Weights of a small image classifier.
Model: 0.719M parameters, 32-pixel images, arch convmixer, norm batchnorm, activation relu.
Training: 29300 steps, batches of 128.
Data: trained on retinal OCT scans (Kermany 2017), 98430 training examples.
Rows from block 5, named by matrix and row number. Each number is 50 + 15 x the weight over its row's rms, rounded and kept within 0 to 99. All counts start at 0. After the name is the row's rms in percent of the matrix's.
# pw: pointwise conv (model.blocks.5.pw.weight, 256x256x1x1), inputs 128-255
pw.25 086:55 26 51 45 62 46 79 55 32 41 55 26 48 25 54 69 52 36 62 48 43 50 53 52 57 35 52 51 67 45 59 32 51 73 55 66 54 56 49 35 67 55 53 31 58 52 57 83 46 31 60 48 62 43 60 41 65 18 54 47 65 27 60 45 60 50 46 26 47 74 32 27 44 42 73 59 68 51 49 61 74 67 56 39 58 50 76 60 49 59 48 50 25 49 51 44 27 49 45 43 79 46 46 65 50 37 17 43 69 81 68 50 79 44 52 30 14 34 42 56 64 40 75 36 50 56 57 39
pw.26 098:47 45 27 62 45 27 32 42 27 46 37 59 62 48 54 68 75 55 66 71 62 47 60 62 44 26 48 58 52 48 36 75 47 64 66 33 45 58 28 40 49 47 64 49 23 63 84 40 45 38 58 31 58 51 59 63 37 88 70 70 38 61 52 52 52 47 64 70 42 45 78 40 22 26 31 54 49 82 76 27 50 38 61 67 49 63 75 60 52 46 54 49 46 46 22 52 42 34 40 70 45 43 81 38 67 49 71 41 42 66 35 42 43 44 73 36 53 50 54 59 67 45 37 62 39 50 39 68
pw.27 107:51 53 33 50 49 45 40 86 55 34 60 36 64 43 54 24 38 50 37 59 55 19 49 43 78 46 42 48 63 77 39 65 40 57 43 72 46 68 56 53 57 31 52 47 45 48 36 52 27 71 34 39 35 60 42 30 16 79 90 33 46 44 61 31 46 56 60 46 52 45 52 25 73 37 74 75 42 47 45 31 48 57 45 50 53 67 35 52 49 53 32 41 68 54 41 55 87 49 49 47 28 43 57 07 52 37 29 52 74 51 58 39 63 24 42 47 64 41 41 39 45 39 50 48 36 60 63 52
pw.28 081:48 23 60 36 35 57 51 12 46 72 36 55 63 81 65 65 60 11 65 54 45 50 71 76 55 40 47 51 50 44 74 55 52 22 66 61 74 93 65 36 30 46 43 57 49 42 36 37 57 66 39 47 34 45 52 60 48 59 50 58 34 55 57 33 54 32 52 74 51 33 49 43 59 51 41 38 51 60 42 45 44 54 64 62 64 53 26 50 31 52 41 49 46 60 19 39 27 53 68 38 32 63 77 62 35 44 60 48 39 53 12 42 61 12 41 54 66 28 50 45 42 31 47 32 23 46 48 43
pw.30 129:39 61 63 00 54 54 54 19 43 58 52 43 30 47 56 23 40 63 44 51 47 50 67 62 40 55 58 44 27 62 59 54 54 45 64 71 23 68 42 63 60 40 35 63 47 43 76 53 95 37 41 57 52 51 47 46 51 50 31 74 58 42 59 48 41 77 56 66 57 88 63 48 63 55 56 41 75 33 68 54 49 46 59 45 53 32 48 52 50 48 68 52 54 51 13 53 60 32 51 50 33 70 21 57 70 42 54 52 45 48 38 63 42 52 44 81 64 53 35 61 43 43 43 30 87 57 87 40
pw.31 094:42 24 44 62 60 52 47 57 71 35 48 63 37 41 42 64 73 26 65 66 57 46 46 41 66 50 56 64 44 34 73 46 49 32 68 83 44 56 34 51 54 37 62 56 38 41 43 39 48 53 47 48 40 47 71 39 37 63 80 70 31 41 86 70 49 78 54 61 37 52 58 50 53 28 32 48 41 57 99 33 62 57 29 66 49 55 49 75 33 40 49 46 56 55 53 39 36 53 44 40 84 80 39 73 69 63 46 38 86 74 46 28 58 56 42 24 67 46 63 54 30 43 57 48 65 25 59 49
pw.32 102:43 38 47 77 52 51 66 47 43 39 30 49 57 62 65 41 37 41 93 37 57 22 82 58 65 52 45 51 53 48 26 74 53 36 39 50 40 47 45 73 68 62 43 67 37 44 53 55 77 43 41 59 39 37 28 47 37 65 42 59 45 49 17 49 63 47 77 52 53 51 52 55 48 17 31 48 60 51 32 33 66 56 65 90 46 59 53 34 30 73 43 52 60 13 61 52 34 59 93 28 67 55 47 37 36 36 56 58 65 57 45 47 69 44 73 76 39 61 47 78 31 71 28 52 51 51 40 81
pw.33 117:54 85 44 60 09 66 70 67 43 45 65 52 51 58 20 30 74 63 49 22 42 30 40 62 54 56 55 34 40 51 21 47 45 52 32 48 65 56 84 31 62 47 52 41 54 43 31 46 52 63 61 27 57 86 47 42 45 50 34 46 44 32 40 44 50 50 44 49 33 48 38 29 77 57 53 47 64 65 57 51 53 50 46 49 67 64 62 37 49 46 28 44 57 70 45 50 35 81 33 45 51 53 58 86 38 68 46 12 72 47 73 34 35 46 45 29 43 70 52 67 47 62 27 49 30 50 29 67
pw.34 115:71 60 31 35 43 59 60 61 45 63 40 71 45 38 36 43 27 49 52 63 55 59 60 91 42 47 71 45 19 57 37 49 70 51 46 68 39 52 59 28 25 59 34 28 56 64 59 56 49 21 46 43 41 75 25 48 36 39 60 35 30 51 50 35 57 78 38 26 49 31 82 52 53 35 58 51 64 38 48 46 37 37 43 64 56 41 65 44 15 49 59 56 70 50 35 21 36 62 53 52 64 50 40 62 72 39 41 33 50 44 37 59 53 56 23 28 36 40 44 47 44 55 43 56 45 99 44 34
pw.35 101:34 42 55 51 58 70 39 92 21 64 64 45 58 44 43 46 74 61 39 35 35 74 59 46 46 33 58 15 45 76 33 71 45 29 64 18 46 22 50 38 37 47 64 36 51 49 76 51 43 48 52 50 52 36 66 58 50 33 37 40 64 44 30 52 36 48 62 61 55 64 47 59 37 59 56 54 53 57 63 64 64 47 40 80 49 32 67 59 56 52 48 35 40 40 51 59 53 53 37 70 56 48 41 38 51 47 84 94 72 65 63 78 49 51 44 75 51 26 45 67 66 50 37 57 26 67 45 20
pw.37 108:78 62 20 59 46 46 53 65 23 70 63 71 63 24 37 57 23 57 28 56 49 43 27 67 64 41 73 38 49 26 45 50 24 40 59 57 52 63 29 39 19 62 55 44 54 47 20 50 31 48 55 46 55 45 16 57 55 55 39 39 43 54 40 35 35 20 52 53 48 48 37 48 52 52 28 63 51 43 45 59 58 74 55 53 54 55 66 41 32 37 43 34 66 58 47 45 65 61 53 43 65 49 53 20 73 39 49 68 37 55 38 32 47 59 34 78 54 35 53 78 40 30 39 34 66 62 71 32
pw.38 094:38 49 81 63 60 67 59 48 64 45 54 30 41 49 48 64 38 49 51 52 48 65 55 47 57 66 41 50 52 54 51 36 68 69 66 44 61 94 63 47 38 67 51 43 27 39 57 32 46 64 23 34 61 77 56 18 56 55 42 34 32 48 67 79 46 44 29 58 46 49 26 30 66 42 61 50 71 50 58 50 82 41 44 03 40 23 46 71 58 36 09 40 80 62 42 16 39 36 69 48 58 45 49 37 69 50 48 74 36 57 76 04 25 30 57 31 32 36 44 51 65 28 70 39 77 52 19 66
pw.39 127:71 52 60 52 36 42 20 49 49 52 76 33 61 74 34 50 52 82 64 48 61 29 38 73 50 40 39 41 55 26 59 54 53 75 41 74 49 54 99 45 49 49 37 48 75 48 06 80 24 56 42 59 40 50 57 47 54 37 51 43 40 57 41 64 46 66 55 34 45 31 82 44 74 55 33 58 46 37 44 22 45 63 77 49 31 39 41 41 36 34 77 61 47 46 60 52 51 15 38 62 37 63 52 24 43 42 68 43 50 48 57 48 32 45 71 40 51 58 69 31 56 48 33 51 51 64 53 37
pw.40 088:40 52 37 51 44 61 39 70 32 46 42 59 41 64 46 31 51 44 48 17 64 62 74 72 36 53 17 26 87 51 47 64 58 52 50 56 45 28 80 64 51 32 52 70 35 27 36 35 61 65 31 61 55 57 33 48 68 54 52 50 56 64 25 30 37 65 76 32 79 54 58 67 40 60 49 70 30 65 28 42 48 61 56 47 35 30 30 43 45 72 67 63 64 34 52 51 47 83 25 60 39 49 42 39 67 54 84 61 26 37 30 54 45 67 57 50 59 39 64 31 68 55 47 65 38 59 56 34
pw.41 091:34 21 63 43 43 51 33 34 42 62 23 69 80 40 33 63 26 34 21 50 42 65 58 75 54 29 39 16 79 59 66 56 43 51 62 16 56 38 18 71 65 45 49 43 62 27 39 61 57 66 54 46 49 37 31 73 40 50 44 39 50 15 42 46 49 38 65 39 34 69 15 41 40 37 33 32 29 36 67 67 47 40 67 48 41 70 61 66 68 58 34 34 53 41 49 43 30 55 45 65 53 41 64 49 56 52 69 25 56 62 56 48 40 37 42 60 61 36 81 57 72 18 37 62 52 64 50 56
pw.43 100:49 63 46 68 29 51 63 49 22 55 64 47 51 61 51 45 75 55 70 48 71 46 48 46 55 52 25 24 41 66 58 40 46 59 51 56 52 46 60 66 21 22 21 32 38 53 22 54 35 77 52 46 41 65 60 74 57 56 32 72 63 46 70 28 54 27 62 46 56 51 44 42 59 47 46 46 57 52 47 64 71 69 32 58 58 45 39 55 52 49 55 24 56 62 44 27 47 48 33 48 63 87 47 26 42 09 32 74 60 65 39 37 58 58 40 32 38 64 37 66 58 37 49 58 54 54 65 45
pw.44 097:26 59 74 64 46 52 63 43 32 43 26 49 33 57 56 50 57 50 47 55 58 71 20 99 31 57 58 61 56 72 26 70 37 51 57 38 60 52 68 53 34 47 49 59 38 55 69 50 71 64 70 55 62 52 53 26 33 46 73 59 52 58 47 17 50 54 40 44 40 20 36 39 59 34 67 32 38 60 45 51 44 62 38 43 42 44 47 79 89 44 35 30 72 37 75 54 75 81 51 83 45 31 49 33 76 53 46 50 35 67 40 61 69 43 31 56 42 34 55 37 59 19 74 60 75 55 37 63
pw.45 119:51 62 43 25 43 44 41 58 35 50 63 49 40 41 64 32 58 64 40 57 59 33 33 64 44 36 22 59 56 53 85 67 54 31 47 55 99 53 53 83 56 57 41 36 45 59 58 66 39 72 29 75 60 67 59 45 56 43 57 54 46 61 59 47 45 44 28 64 58 55 43 62 52 68 65 50 52 55 28 59 48 40 53 58 45 69 57 47 58 41 28 55 26 84 31 56 49 44 45 58 53 52 52 33 54 28 55 39 27 40 65 44 51 37 37 28 49 45 53 32 25 28 44 50 63 27 53 56
pw.46 109:50 15 63 48 34 75 54 42 22 65 49 56 37 37 48 48 19 47 40 36 54 50 48 74 37 58 66 44 34 74 32 67 38 40 57 49 29 53 49 39 64 61 55 03 78 51 36 30 66 63 46 44 49 36 46 57 37 30 42 45 26 40 30 56 66 35 42 20 48 29 33 42 24 52 43 62 58 39 49 55 37 28 37 37 59 55 40 52 46 58 23 30 99 57 29 35 65 31 51 39 50 67 82 43 40 65 48 63 44 34 54 31 42 61 50 73 60 83 54 95 46 54 51 29 42 53 70 36
pw.47 088:70 53 59 44 48 65 33 34 38 63 52 46 32 48 44 63 62 48 59 34 43 72 38 45 28 37 45 51 32 61 35 52 41 38 81 38 53 62 42 55 68 66 65 43 46 68 60 29 38 69 53 59 38 21 36 42 38 56 65 48 29 34 60 42 46 56 54 34 65 63 70 46 33 85 61 60 51 39 53 51 18 83 61 56 33 69 49 67 44 44 32 34 65 47 47 51 59 31 28 40 49 71 44 54 61 43 67 32 51 29 52 62 34 52 36 79 68 32 53 61 33 76 03 25 84 78 34 62
pw.48 097:57 58 74 55 59 37 45 55 29 47 53 52 26 62 35 64 45 63 52 53 38 43 36 34 20 25 46 13 45 32 68 52 50 44 62 34 57 63 63 85 53 33 43 90 34 47 48 24 49 45 60 47 66 40 58 75 30 56 37 41 44 40 69 39 18 58 33 45 58 81 64 42 54 42 38 56 55 33 41 74 33 60 47 57 43 41 55 56 41 29 46 67 68 67 33 62 36 72 71 71 44 82 63 39 57 40 37 57 18 52 58 51 52 53 54 76 55 29 04 51 45 32 51 52 49 46 52 54
pw.49 092:41 46 51 60 60 52 26 56 79 59 55 42 50 36 46 48 52 73 49 52 27 52 67 60 49 38 42 48 67 83 25 58 44 46 38 60 55 38 54 72 25 60 39 59 55 74 55 47 55 53 54 53 49 56 54 66 55 27 53 54 44 40 63 62 24 53 48 37 68 56 43 47 29 41 36 61 33 48 38 34 43 42 39 60 72 41 38 54 39 79 56 34 30 85 37 67 38 50 78 57 59 56 61 45 51 34 75 52 56 47 52 49 65 33 43 64 77 34 48 50 57 49 56 45 66 50 60 52
pw.50 079:42 42 34 46 27 44 47 59 17 45 58 39 57 41 30 44 66 52 45 60 39 41 60 57 48 34 36 65 52 47 55 45 18 38 40 35 70 21 70 75 50 65 55 74 81 49 74 65 59 61 51 41 67 36 47 33 32 54 36 43 67 72 52 37 85 62 56 48 43 44 46 52 27 68 51 58 41 47 35 43 40 45 52 41 58 57 74 49 49 98 46 39 58 47 52 53 56 45 57 22 47 46 40 36 66 49 74 68 75 60 59 44 33 70 62 40 52 34 37 28 35 51 47 48 43 56 71 44
pw.51 098:47 72 41 55 54 47 49 55 66 31 60 76 25 60 12 75 61 50 42 31 40 38 30 35 47 77 53 27 55 35 37 55 62 79 42 44 59 46 50 33 36 36 38 48 62 58 41 64 34 23 81 38 42 59 48 46 55 49 32 55 45 31 69 47 57 23 62 33 58 72 61 39 40 45 53 54 48 64 50 50 42 67 73 80 33 58 45 44 41 24 61 50 43 53 27 53 44 33 98 37 51 35 39 44 56 29 52 79 42 68 56 60 31 55 55 51 46 44 59 74 31 35 81 62 46 16 18 52
pw.52 132:27 23 60 38 71 60 64 33 32 39 54 60 64 45 33 51 40 48 36 58 49 71 43 34 60 54 25 59 67 41 49 57 48 39 70 66 35 56 46 53 39 45 49 69 38 37 53 35 47 77 65 49 44 58 31 67 35 62 36 41 43 68 29 57 40 40 49 45 44 51 44 58 23 41 53 42 39 53 42 56 46 45 79 51 20 49 62 26 71 65 97 54 53 43 35 56 47 44 64 51 58 50 62 50 63 30 60 56 48 55 51 58 46 54 63 50 39 69 48 36 41 26 27 24 58 51 66 56
pw.53 094:44 61 51 56 49 54 35 48 54 60 39 41 30 22 56 49 47 04 65 54 50 50 59 86 42 59 51 63 81 28 55 51 43 46 72 67 54 48 42 71 54 61 44 71 73 71 44 70 82 51 31 48 54 53 07 28 24 60 64 63 63 53 63 58 79 55 51 70 39 52 59 26 35 86 57 68 52 28 42 50 41 68 70 28 46 46 54 18 50 56 35 60 42 52 30 44 38 53 54 70 37 48 58 74 38 67 52 62 60 68 30 58 39 48 52 42 29 30 37 73 59 44 55 46 68 80 64 28