A small image classifier, trained from scratch.
Training: muon at rate 0.015, batches of 128.
Rows from block 3 of a small image classifier, named by matrix and row number. Each number is 500 + 25 x the weight over its row's rms, rounded and kept within 0 to 999. All counts start at 0. Numbers have three digits each.
After each channel's rows are labels from the 100 images, of 14976, where the channel reaches its highest value: "top examples" is what is common among them; "patch colour" is the nearest of a few named colours to the mean colour under the peak. Only what is clearly more common there than usual is listed. The data: retinal OCT scans (Kermany 2017).
# pw: pointwise conv (model.blocks.3.pw.weight, 256x256x1x1), inputs 172-255

pw.117:445605522504537500526491491525510489498527468536478476526499536489511476504469502489504478461493537491475458540539492492491534455495464526464545501506528515503501511476467515517494505498473476499463501470480471479524501488528481498509487506478471461472
top examples: finding: choroidal neovascularization
patch colour: grey

pw.230:497491508502506554542504505520476508499488506478469492511475502503522517484462502515509508452504514444505505533506474474511522450491478504496530515504448531480472504491507460569513483521520457503469506466522498502491460508510464498517508530492465506513
top examples: finding: diabetic macular edema
patch colour: grey

pw.88:479467492518490492494511470535502536472493472500502493486509449497439426516492498523486515521570514470480486498484486486519472479501482522496470530485482502461509523477550504531516472474492479487560525500486523482503540485514513506497508499478466489501
top examples: finding: choroidal neovascularization
patch colour: grey

pw.172:491506528451537483497489485492506513517516512485490477518470521509494509475458462523509509500465449499482486490518532487533478485501507505499519506498500497474522507533517477456465493545553524442519471449469514481486515540513472531539502506500489502486
top examples: finding: choroidal neovascularization
patch colour: grey

pw.114:495507504490514531538516510469475533514527474476493516582517461520476498478460465522476535487531542506466488556488454474479478495493500503503499543499472524493487476460478525493457509494473514492467469491470487473523495479526485456488485481508475491469
top examples: finding: normal
patch colour: grey

pw.21:493448503522518509493491507515467467541471505468542491494500472515518519527470508509526498527499478516517509486487557517493473460488486565521517498503468507448486559494507503485500492479485493482489555525555506496516500506525515520510468531522493523481
top examples: finding: choroidal neovascularization
patch colour: grey

pw.45:511511454488524532498501520478533483489486495521504484513439487478445521499470475502488541510496497499490560497489475516507461470500473492520502503472473455547486504498473534532508493517505448522503513514484512468484530543470468457517487568501424518485
top examples: finding: drusen
patch colour: grey

pw.102:504529488461526465515490511535513474513511482512498477545500512479540510503525482500489489524577441487533482493558488509464552458519459486489485502520490475469512504529539496517505505499467526524476524531516528507484519505496461536530546500481505477493
top examples: finding: diabetic macular edema
patch colour: grey

pw.78:552532514518500481517541479544487498513499475479501512507482475511506499557501460496486486512488519462474472489511497527464531495510468486504526526558478489518490507510490513500516457453455484517506518482480480504473498505520492523515514443472560504520
top examples: finding: diabetic macular edema
patch colour: grey

pw.15:528523471495477485482509486487517512489475503473530524490540545486510522449498515477499486529496512485463471484523520481530488486506466530459477539506520509476485480503470479508512494487469503519551507464518491524485521525482498505517537489479503524494
top examples: finding: drusen
patch colour: grey

pw.254:471515543466466496491482503447528531478490487513485496488556487505499524499492521482487528456489493462546545531518504483511517508483498433500490478452476494477511467492528531504534511511559472523486498520514535453503477455527499486497471505496513504509
top examples: finding: choroidal neovascularization; finding: drusen
patch colour: grey

pw.69:544459454514472504498491474507541519499474499517519508489458458484508549519493494532498532534515516495517497449472528504480508509535470471535473461494502467498523459503500470542491486522512508542506530465510511551502467518523513549502480516512506529509
top examples: finding: diabetic macular edema
patch colour: grey

pw.148:465497510506510453517497517542567469481522482516515492472523506482470460449466503506486527499506477488520530502491540530486466541503516555534491509494490551490532514524507503526548507511496503491503501512508511517547484490570537498528482490503488490529
top examples: finding: choroidal neovascularization
patch colour: grey

pw.26:488519548493512503489481521481486485486506532503504546498482522474487438523497462526483522482545481510534498494495516508466490469484473503511532476506510515529491477518534489522575501501565521478499553497461488506495487498478467475499490498527513524480
top examples: finding: drusen
patch colour: grey

pw.6:521507489528494495451448471534531521484477495535543510483449513524514476524539530502508507520518490494440477518506471489528492486499497539518490489485466517470486514544505465534479488496467533465570519518500502521532539535532478497471489475476488482500
top examples: finding: drusen
patch colour: grey

pw.169:552483491504474530501516518512512502543451515511529549487523439465497534499511540485469511469507535525502552486512516492423451508534520512534501487502489546513539501485506531480467513488485507492502460499468518462495472463474477471515487483485468530527
top examples: finding: choroidal neovascularization
patch colour: grey

pw.238:494521526490502530463494544480521491522529520489523528523509534490499524501495485483497494501493511464497489507513508496464471509476495568468524517482518514491486500519504502524524525498511460480477515462491492479478494481468519558512479452479479518518
top examples: finding: drusen
patch colour: grey

pw.226:498486477496484474437505473500486504511522506514487496515500478473528520494531503496534527540475510531488499517500452496553495495482497510472491506502475501486525465496509460475480478459540503516502509506505472462495460479483463528474538515468545551500
top examples: finding: choroidal neovascularization
patch colour: grey

pw.198:513505531488539485463471506518496497510533506511480502510509505508498479513479543493521471536542514459504467439480545497502522475510486518533488547505533556528556480497469476468547470525527489453473524461489532471507479526516496500476462494514508547492
top examples: finding: diabetic macular edema
patch colour: grey

pw.175:505493481455525476473516532549511509467528462481485478484524503506502479531500508469441524484495494564491516519461466507499478484499520517522489516529528532504514518523481483528488528502490474436469490563526491534529507481535516544491546463524498509456
top examples: finding: normal
patch colour: grey

pw.131:525489492482465500450468482528497505506496482504476489513508505494477515504499475500463493445523493510493498500535503536519546489474516495511473483506503510536501532496489467521485489494512480507454507496483468492471472488540559481482481485463493489501
top examples: finding: diabetic macular edema
patch colour: grey

pw.185:478545498476473493517472506484514521464551520521485485567462522514514503541496503495494526506429515506472494528484496479513540481498504500509512500499494484518477487476503492486512451505517480487508486484515521486481462470501502459496493561512457460481
top examples: finding: choroidal neovascularization
patch colour: grey

pw.95:474484466507484497454503515503490507456487488501495485519509470490439516509457508466509439479511526520451482474520426549524477503477497485457477458540487514505485474509484486480475512489526491469518486538497504525474508515467457531520502540466509507474
top examples: finding: choroidal neovascularization
patch colour: grey

pw.200:529474491474488500498517501485504491515502550503461429512478534482524503506516492489530471519541503492512500509495587469485504448476495489483511507478505557479449508513477502502545498513455446513496525503490511482486482451490474521522502530506516527513
top examples: finding: choroidal neovascularization
patch colour: grey

pw.86:465522505459502500479485503517490497480519481494510497521495515464480515437492482483503478496495475475515506503513465506491527460482535488482462497490472509480483487493468457479508507507522487498517511488506518481522504483479537484508530530498486509447
top examples: finding: choroidal neovascularization; finding: drusen
patch colour: grey

pw.116:477513466491523499514487473493523511516482529471518481496506513480553514481495513456514519500489488471512465569471518545496502503459493486460475500491463458507468500497525467478502496453464465460508491469514501498505517539495477505539488496490525494498
top examples: finding: drusen
patch colour: grey

pw.123:468489501458459466491489478474505490516498510513483499488529524467487524474509536501453492453506461500428451532470528496558513474503493478515504521446484524484495512502488473515506520497485500454500478520481499499482498549519520495480524453514495526453
top examples: finding: choroidal neovascularization
patch colour: grey

pw.213:493521523477536485512473516543521501497523493508479496537502520503488488518520496461485521516504469515490465507448476488479511489484444482507463511481526477503474518472465520514497463520506508497472537511524531473510461480511494477500480544483514495486
top examples: finding: drusen
patch colour: grey

pw.85:501489458505485518493470481478506455518509459507513505529471484493505481504471571499497520498562466508512449479473519488563539489448517468510518492504508476516486501491500517482526448517487523553505483500549497482456473469519460511466473516489493483514
top examples: finding: choroidal neovascularization
patch colour: grey

pw.51:480493509472495507475499475542475478479514483509502485464504547451469464514480473477463481496485458490472485534533506513481519510549473509513476466513522504434425497511471495521486488530513480516500478461495497492500513490484500499472471520484480491443
top examples: finding: choroidal neovascularization; finding: diabetic macular edema
patch colour: grey

pw.210:450507460510489546466475533476517505532538476475519497500498491471502490494510489461512510499469513478489498522498504530431511495455483499492536473469466512506497487552490499540506533521507489512499490478511499516469471491502489530525451482494490516478
top examples: finding: choroidal neovascularization
patch colour: grey

pw.205:536508549521507506515482503506520482492469508486554475476476493476531546478490505554473482485495501510465492513520493505504535484543465478488506516489487517520494540520499478488459493499475486458493513462508515470460499507496479521583501510476482524503
top examples: finding: drusen
patch colour: grey

pw.202:502511459485510536485517553500480521518497480557545569513540514514504511479499488451494455482456475507518478492490472506495489519490485492533482475518480485496464514523500512560542543510493502466525508479488506473468522478504537532504523520504501469506
top examples: finding: choroidal neovascularization
patch colour: grey

pw.52:486489466493517466468473501477476475532463483495480527494522529519490491492471518486488516487518532485507482505537496509542495492519472504522503509488478471532487463491542564487484528514473497528525476522494468481473543506519522488497510515501503457476
top examples: finding: choroidal neovascularization; finding: diabetic macular edema
patch colour: grey

pw.157:510496536494488498481517512483486520490526486476539527510474483487510524499502531529512486469516488517488520535441543459461513503458496467522482486512496523443504485484501485475503539475501509524508460465552496519528489541540508511503511497519491493476
top examples: finding: choroidal neovascularization
patch colour: grey

pw.144:489494447474455461499521511494477465478559552513467484541455468479527469502503481457494547474521506441475498528453511488505528478467517521513507497486488465512508485553507497478496538534497512503517497552488498481494538492524506453505520469527456512507
top examples: finding: choroidal neovascularization
patch colour: grey; white

pw.176:499491536470504478549509512491479469470505500495518514514458484508503494546465456507450505489521503475553532497499491510444514473510480501508482437467471475515517481473475542522541466468548446471475473522506476448526500491480485459493524483531477513463
top examples: finding: drusen
patch colour: grey

pw.156:512510488507478487508471490499468481517504506490501507506466511536513452466501492492501497473534509498445463481501485497551448483464467544491488518510485503507519538612483474514530500505449497461539513508522469479497533510514529489501480458515492495473
top examples: finding: choroidal neovascularization; finding: drusen
patch colour: grey

pw.30:483515471477476499501477499493479536451503495521517523498495506559507507509491515473536553459503511520518517538506479488476504544495463498497485531463529507530486496544481481448502483484514538522498444500456522509529494526523502513466501440490465510529
top examples: finding: drusen
patch colour: grey

pw.42:467479500462507502497469496494456480494485501520558495507422466481512494487464486501516536479490521439455502477490503509521514499533491493484516562501501534503522483491481499508451508499499540479554463486509518502545531512548491479499567511440481539492
top examples: finding: drusen
patch colour: grey

pw.99:487500469492480477520490481495507504498495477518480522533503528473497473464520556457495465505545478526468481449532470485526485500523482475520505484551499512499458505457456487493491496506500473539507492487499501487500498493474493503532484501494503491485
top examples: finding: choroidal neovascularization
patch colour: grey

pw.54:470489486489496499546491491484522509516503500488486463509518531507497484456549500477484513476502527485501508528466495474472520502480492490483502541504500508492453529494468466453508517481512509494502482525492499506462510463507505483470469463496508470494
top examples: finding: choroidal neovascularization
patch colour: grey

pw.168:503527540485528480476481502467534473539471458516485496516461566579474507481450507495461507482482535535493486489551489535494555504491489517464489514503499523524470503503508524483483508496506519471517442444514475484528489508533533567472496533498521494496
top examples: finding: diabetic macular edema
patch colour: grey

pw.48:555482516511513512513510476492469541506470496489506508464554535496502465519492517480510512533521495496489452509470505476504545529468507518481544503480512437465499446456518500492513483475489493502500499518465505474531492463497515491516529515510462466475
top examples: finding: diabetic macular edema
patch colour: grey

pw.17:474484497507472513496543506460525464481518468494516516480483494502520515482491488474529493480529494458484506580490509475548476510488502473510486473489543460501519537486479494471458544483480537503503488480498477474505512486523491494424485507515480501472
top examples: finding: choroidal neovascularization
patch colour: grey

pw.56:530481512525550500507487473519509493517522474507459508502477605481484498440519492481521495519540485486523500476492493513519492489512422525534495498511486464534525487492494485509506498511466507499494477503474501522503528458520538523451498485495497532502
top examples: finding: choroidal neovascularization
patch colour: grey

pw.94:521547525493499486537533515501482516455502487518498512515479536525517481510563499515469521516478504505494505515509541498513508529496463484522530482491515532509481533493513496495502530512549477501525567453503483477493497483508488507494470504511517466486
top examples: finding: choroidal neovascularization; finding: diabetic macular edema
patch colour: grey

pw.240:465496527479476503495504483477500498517509491452537499496472494491457477524532460509515487492487497531490507491524523505567527511466505532486510551516507531481486495465489464441476521495467517474543541532525464472487543454535513508556477501504468441504
top examples: finding: normal
patch colour: grey

pw.197:492513574471491512500512489497483511483504488488481493496524485501542497515503444524499493528513519485526462528504484480534503479473469501487503491516456544536497492480504536493476523537514473498510518467465508523475485485495462502494497492507437514521
top examples: finding: choroidal neovascularization
patch colour: grey

pw.249:501466483499550509557538532500537485521516484542467518493515547482527460503545519492451528546495492493513522511500512472511489582506504537519516540553515484540481494496466511484490530499545529527513558500524503521518523532460503490503486502524515487492
top examples: finding: diabetic macular edema
patch colour: grey

pw.31:487485496531473549508491490483511487472478491475475519485522456501493497446502467496525484494529479552510471497515505554530524471456474526489475497486458517532511510548484513529475506518483491471487521490477483496485543506523520483496568505504496528475
top examples: finding: choroidal neovascularization
patch colour: grey

pw.96:472519508491543488484503473499518521538505481503490510490477484485467471528488476539525498509490484508518508535536505457515488527497479522503514524499477512509538483484486506470526453456530533467509500518496530516515527490512521501547528486521485468477
top examples: finding: choroidal neovascularization
patch colour: grey

pw.171:519451505511519501555504501494543487489519490537519496459482490494523499529524474482490514486476469487478502534474537478511496503464504499503459521535464529471521526492507471476470497457489489503526511499467501477479468488529510493522495499507492498496
top examples: finding: choroidal neovascularization
patch colour: grey

pw.188:495479504487528478482521513472542551508490498486505515520495472498475508506486501485532464514525476519474534513493490463503479460508450520511509509482481528467478532507504505526500490483486462534470505495490505539504481509479470470471484487506510531471
top examples: finding: choroidal neovascularization
patch colour: grey

pw.232:511489477497523484504497511508505508522517531468503494508513491513473506490471556498494491498506517513496467479510527484534512492535496480490465502467502444483505479502461503489492543523541502466518506476492459480475446486481483466481500496497531498433
top examples: finding: choroidal neovascularization; finding: drusen
patch colour: grey

pw.145:482475533493491490458465522495479513484516528523532552560520533509479485484487456548497476470476451491508501478497464472531503499524513508502470500482499476513508510538490483504484476493472506495436475477527519509485461481525474483512512528500454511464
top examples: finding: choroidal neovascularization
patch colour: grey

pw.184:513517486490495494457496501496514546472518562500529477486526507545505527470478502489535509492475467463480516506526527471486556526459488476533526515455499469501485501495462513495512481506512523488473463466467487502505497496579491528519458501490476488463
top examples: finding: drusen
patch colour: grey

pw.27:511462498505509485481482486516488516506477536517523450533495540512509491538471489499525511478514462476464490558477472484597524451508459498495522504470469487494526429467521507478484480506468511547474488507478483505495548516507543509503480528517517498472
top examples: finding: choroidal neovascularization
patch colour: grey

pw.218:519520492478486481516466469496498504504484460531497479498520509512451500495465515525485526511547490483483464511526473486486516510502480458482483520487487514498459507487498521493494492513486496510499487490510499481525492488515500443528529497473510522483
top examples: finding: normal
patch colour: grey

pw.158:450517453478480528514479531493497487485565486498455515490546481492540475516522491504513506500540523506507512526492492477471508478470477467508486465498498501513510508479512519465509497522497496532472504504514463469480480511521498478458508534513536525477
top examples: finding: choroidal neovascularization
patch colour: grey

pw.106:519501550491471503490487527500538520495523491494532487479503526504485502503482511512450519498528500512493515424506509560520483498493485518486490463482489523491520525479481475527537503453481524468494486482511541521520549504521523489462501501511510462538
top examples: finding: drusen
patch colour: grey

pw.74:520498518510471542493480516471526517522519482479491469514524523469489501504469456480503473502480455530527511496549525495529544488523483511466486531501483523498539489473503459555478506531519502478469459472513480507470528494476536494541503482532482511492
top examples: finding: drusen
patch colour: grey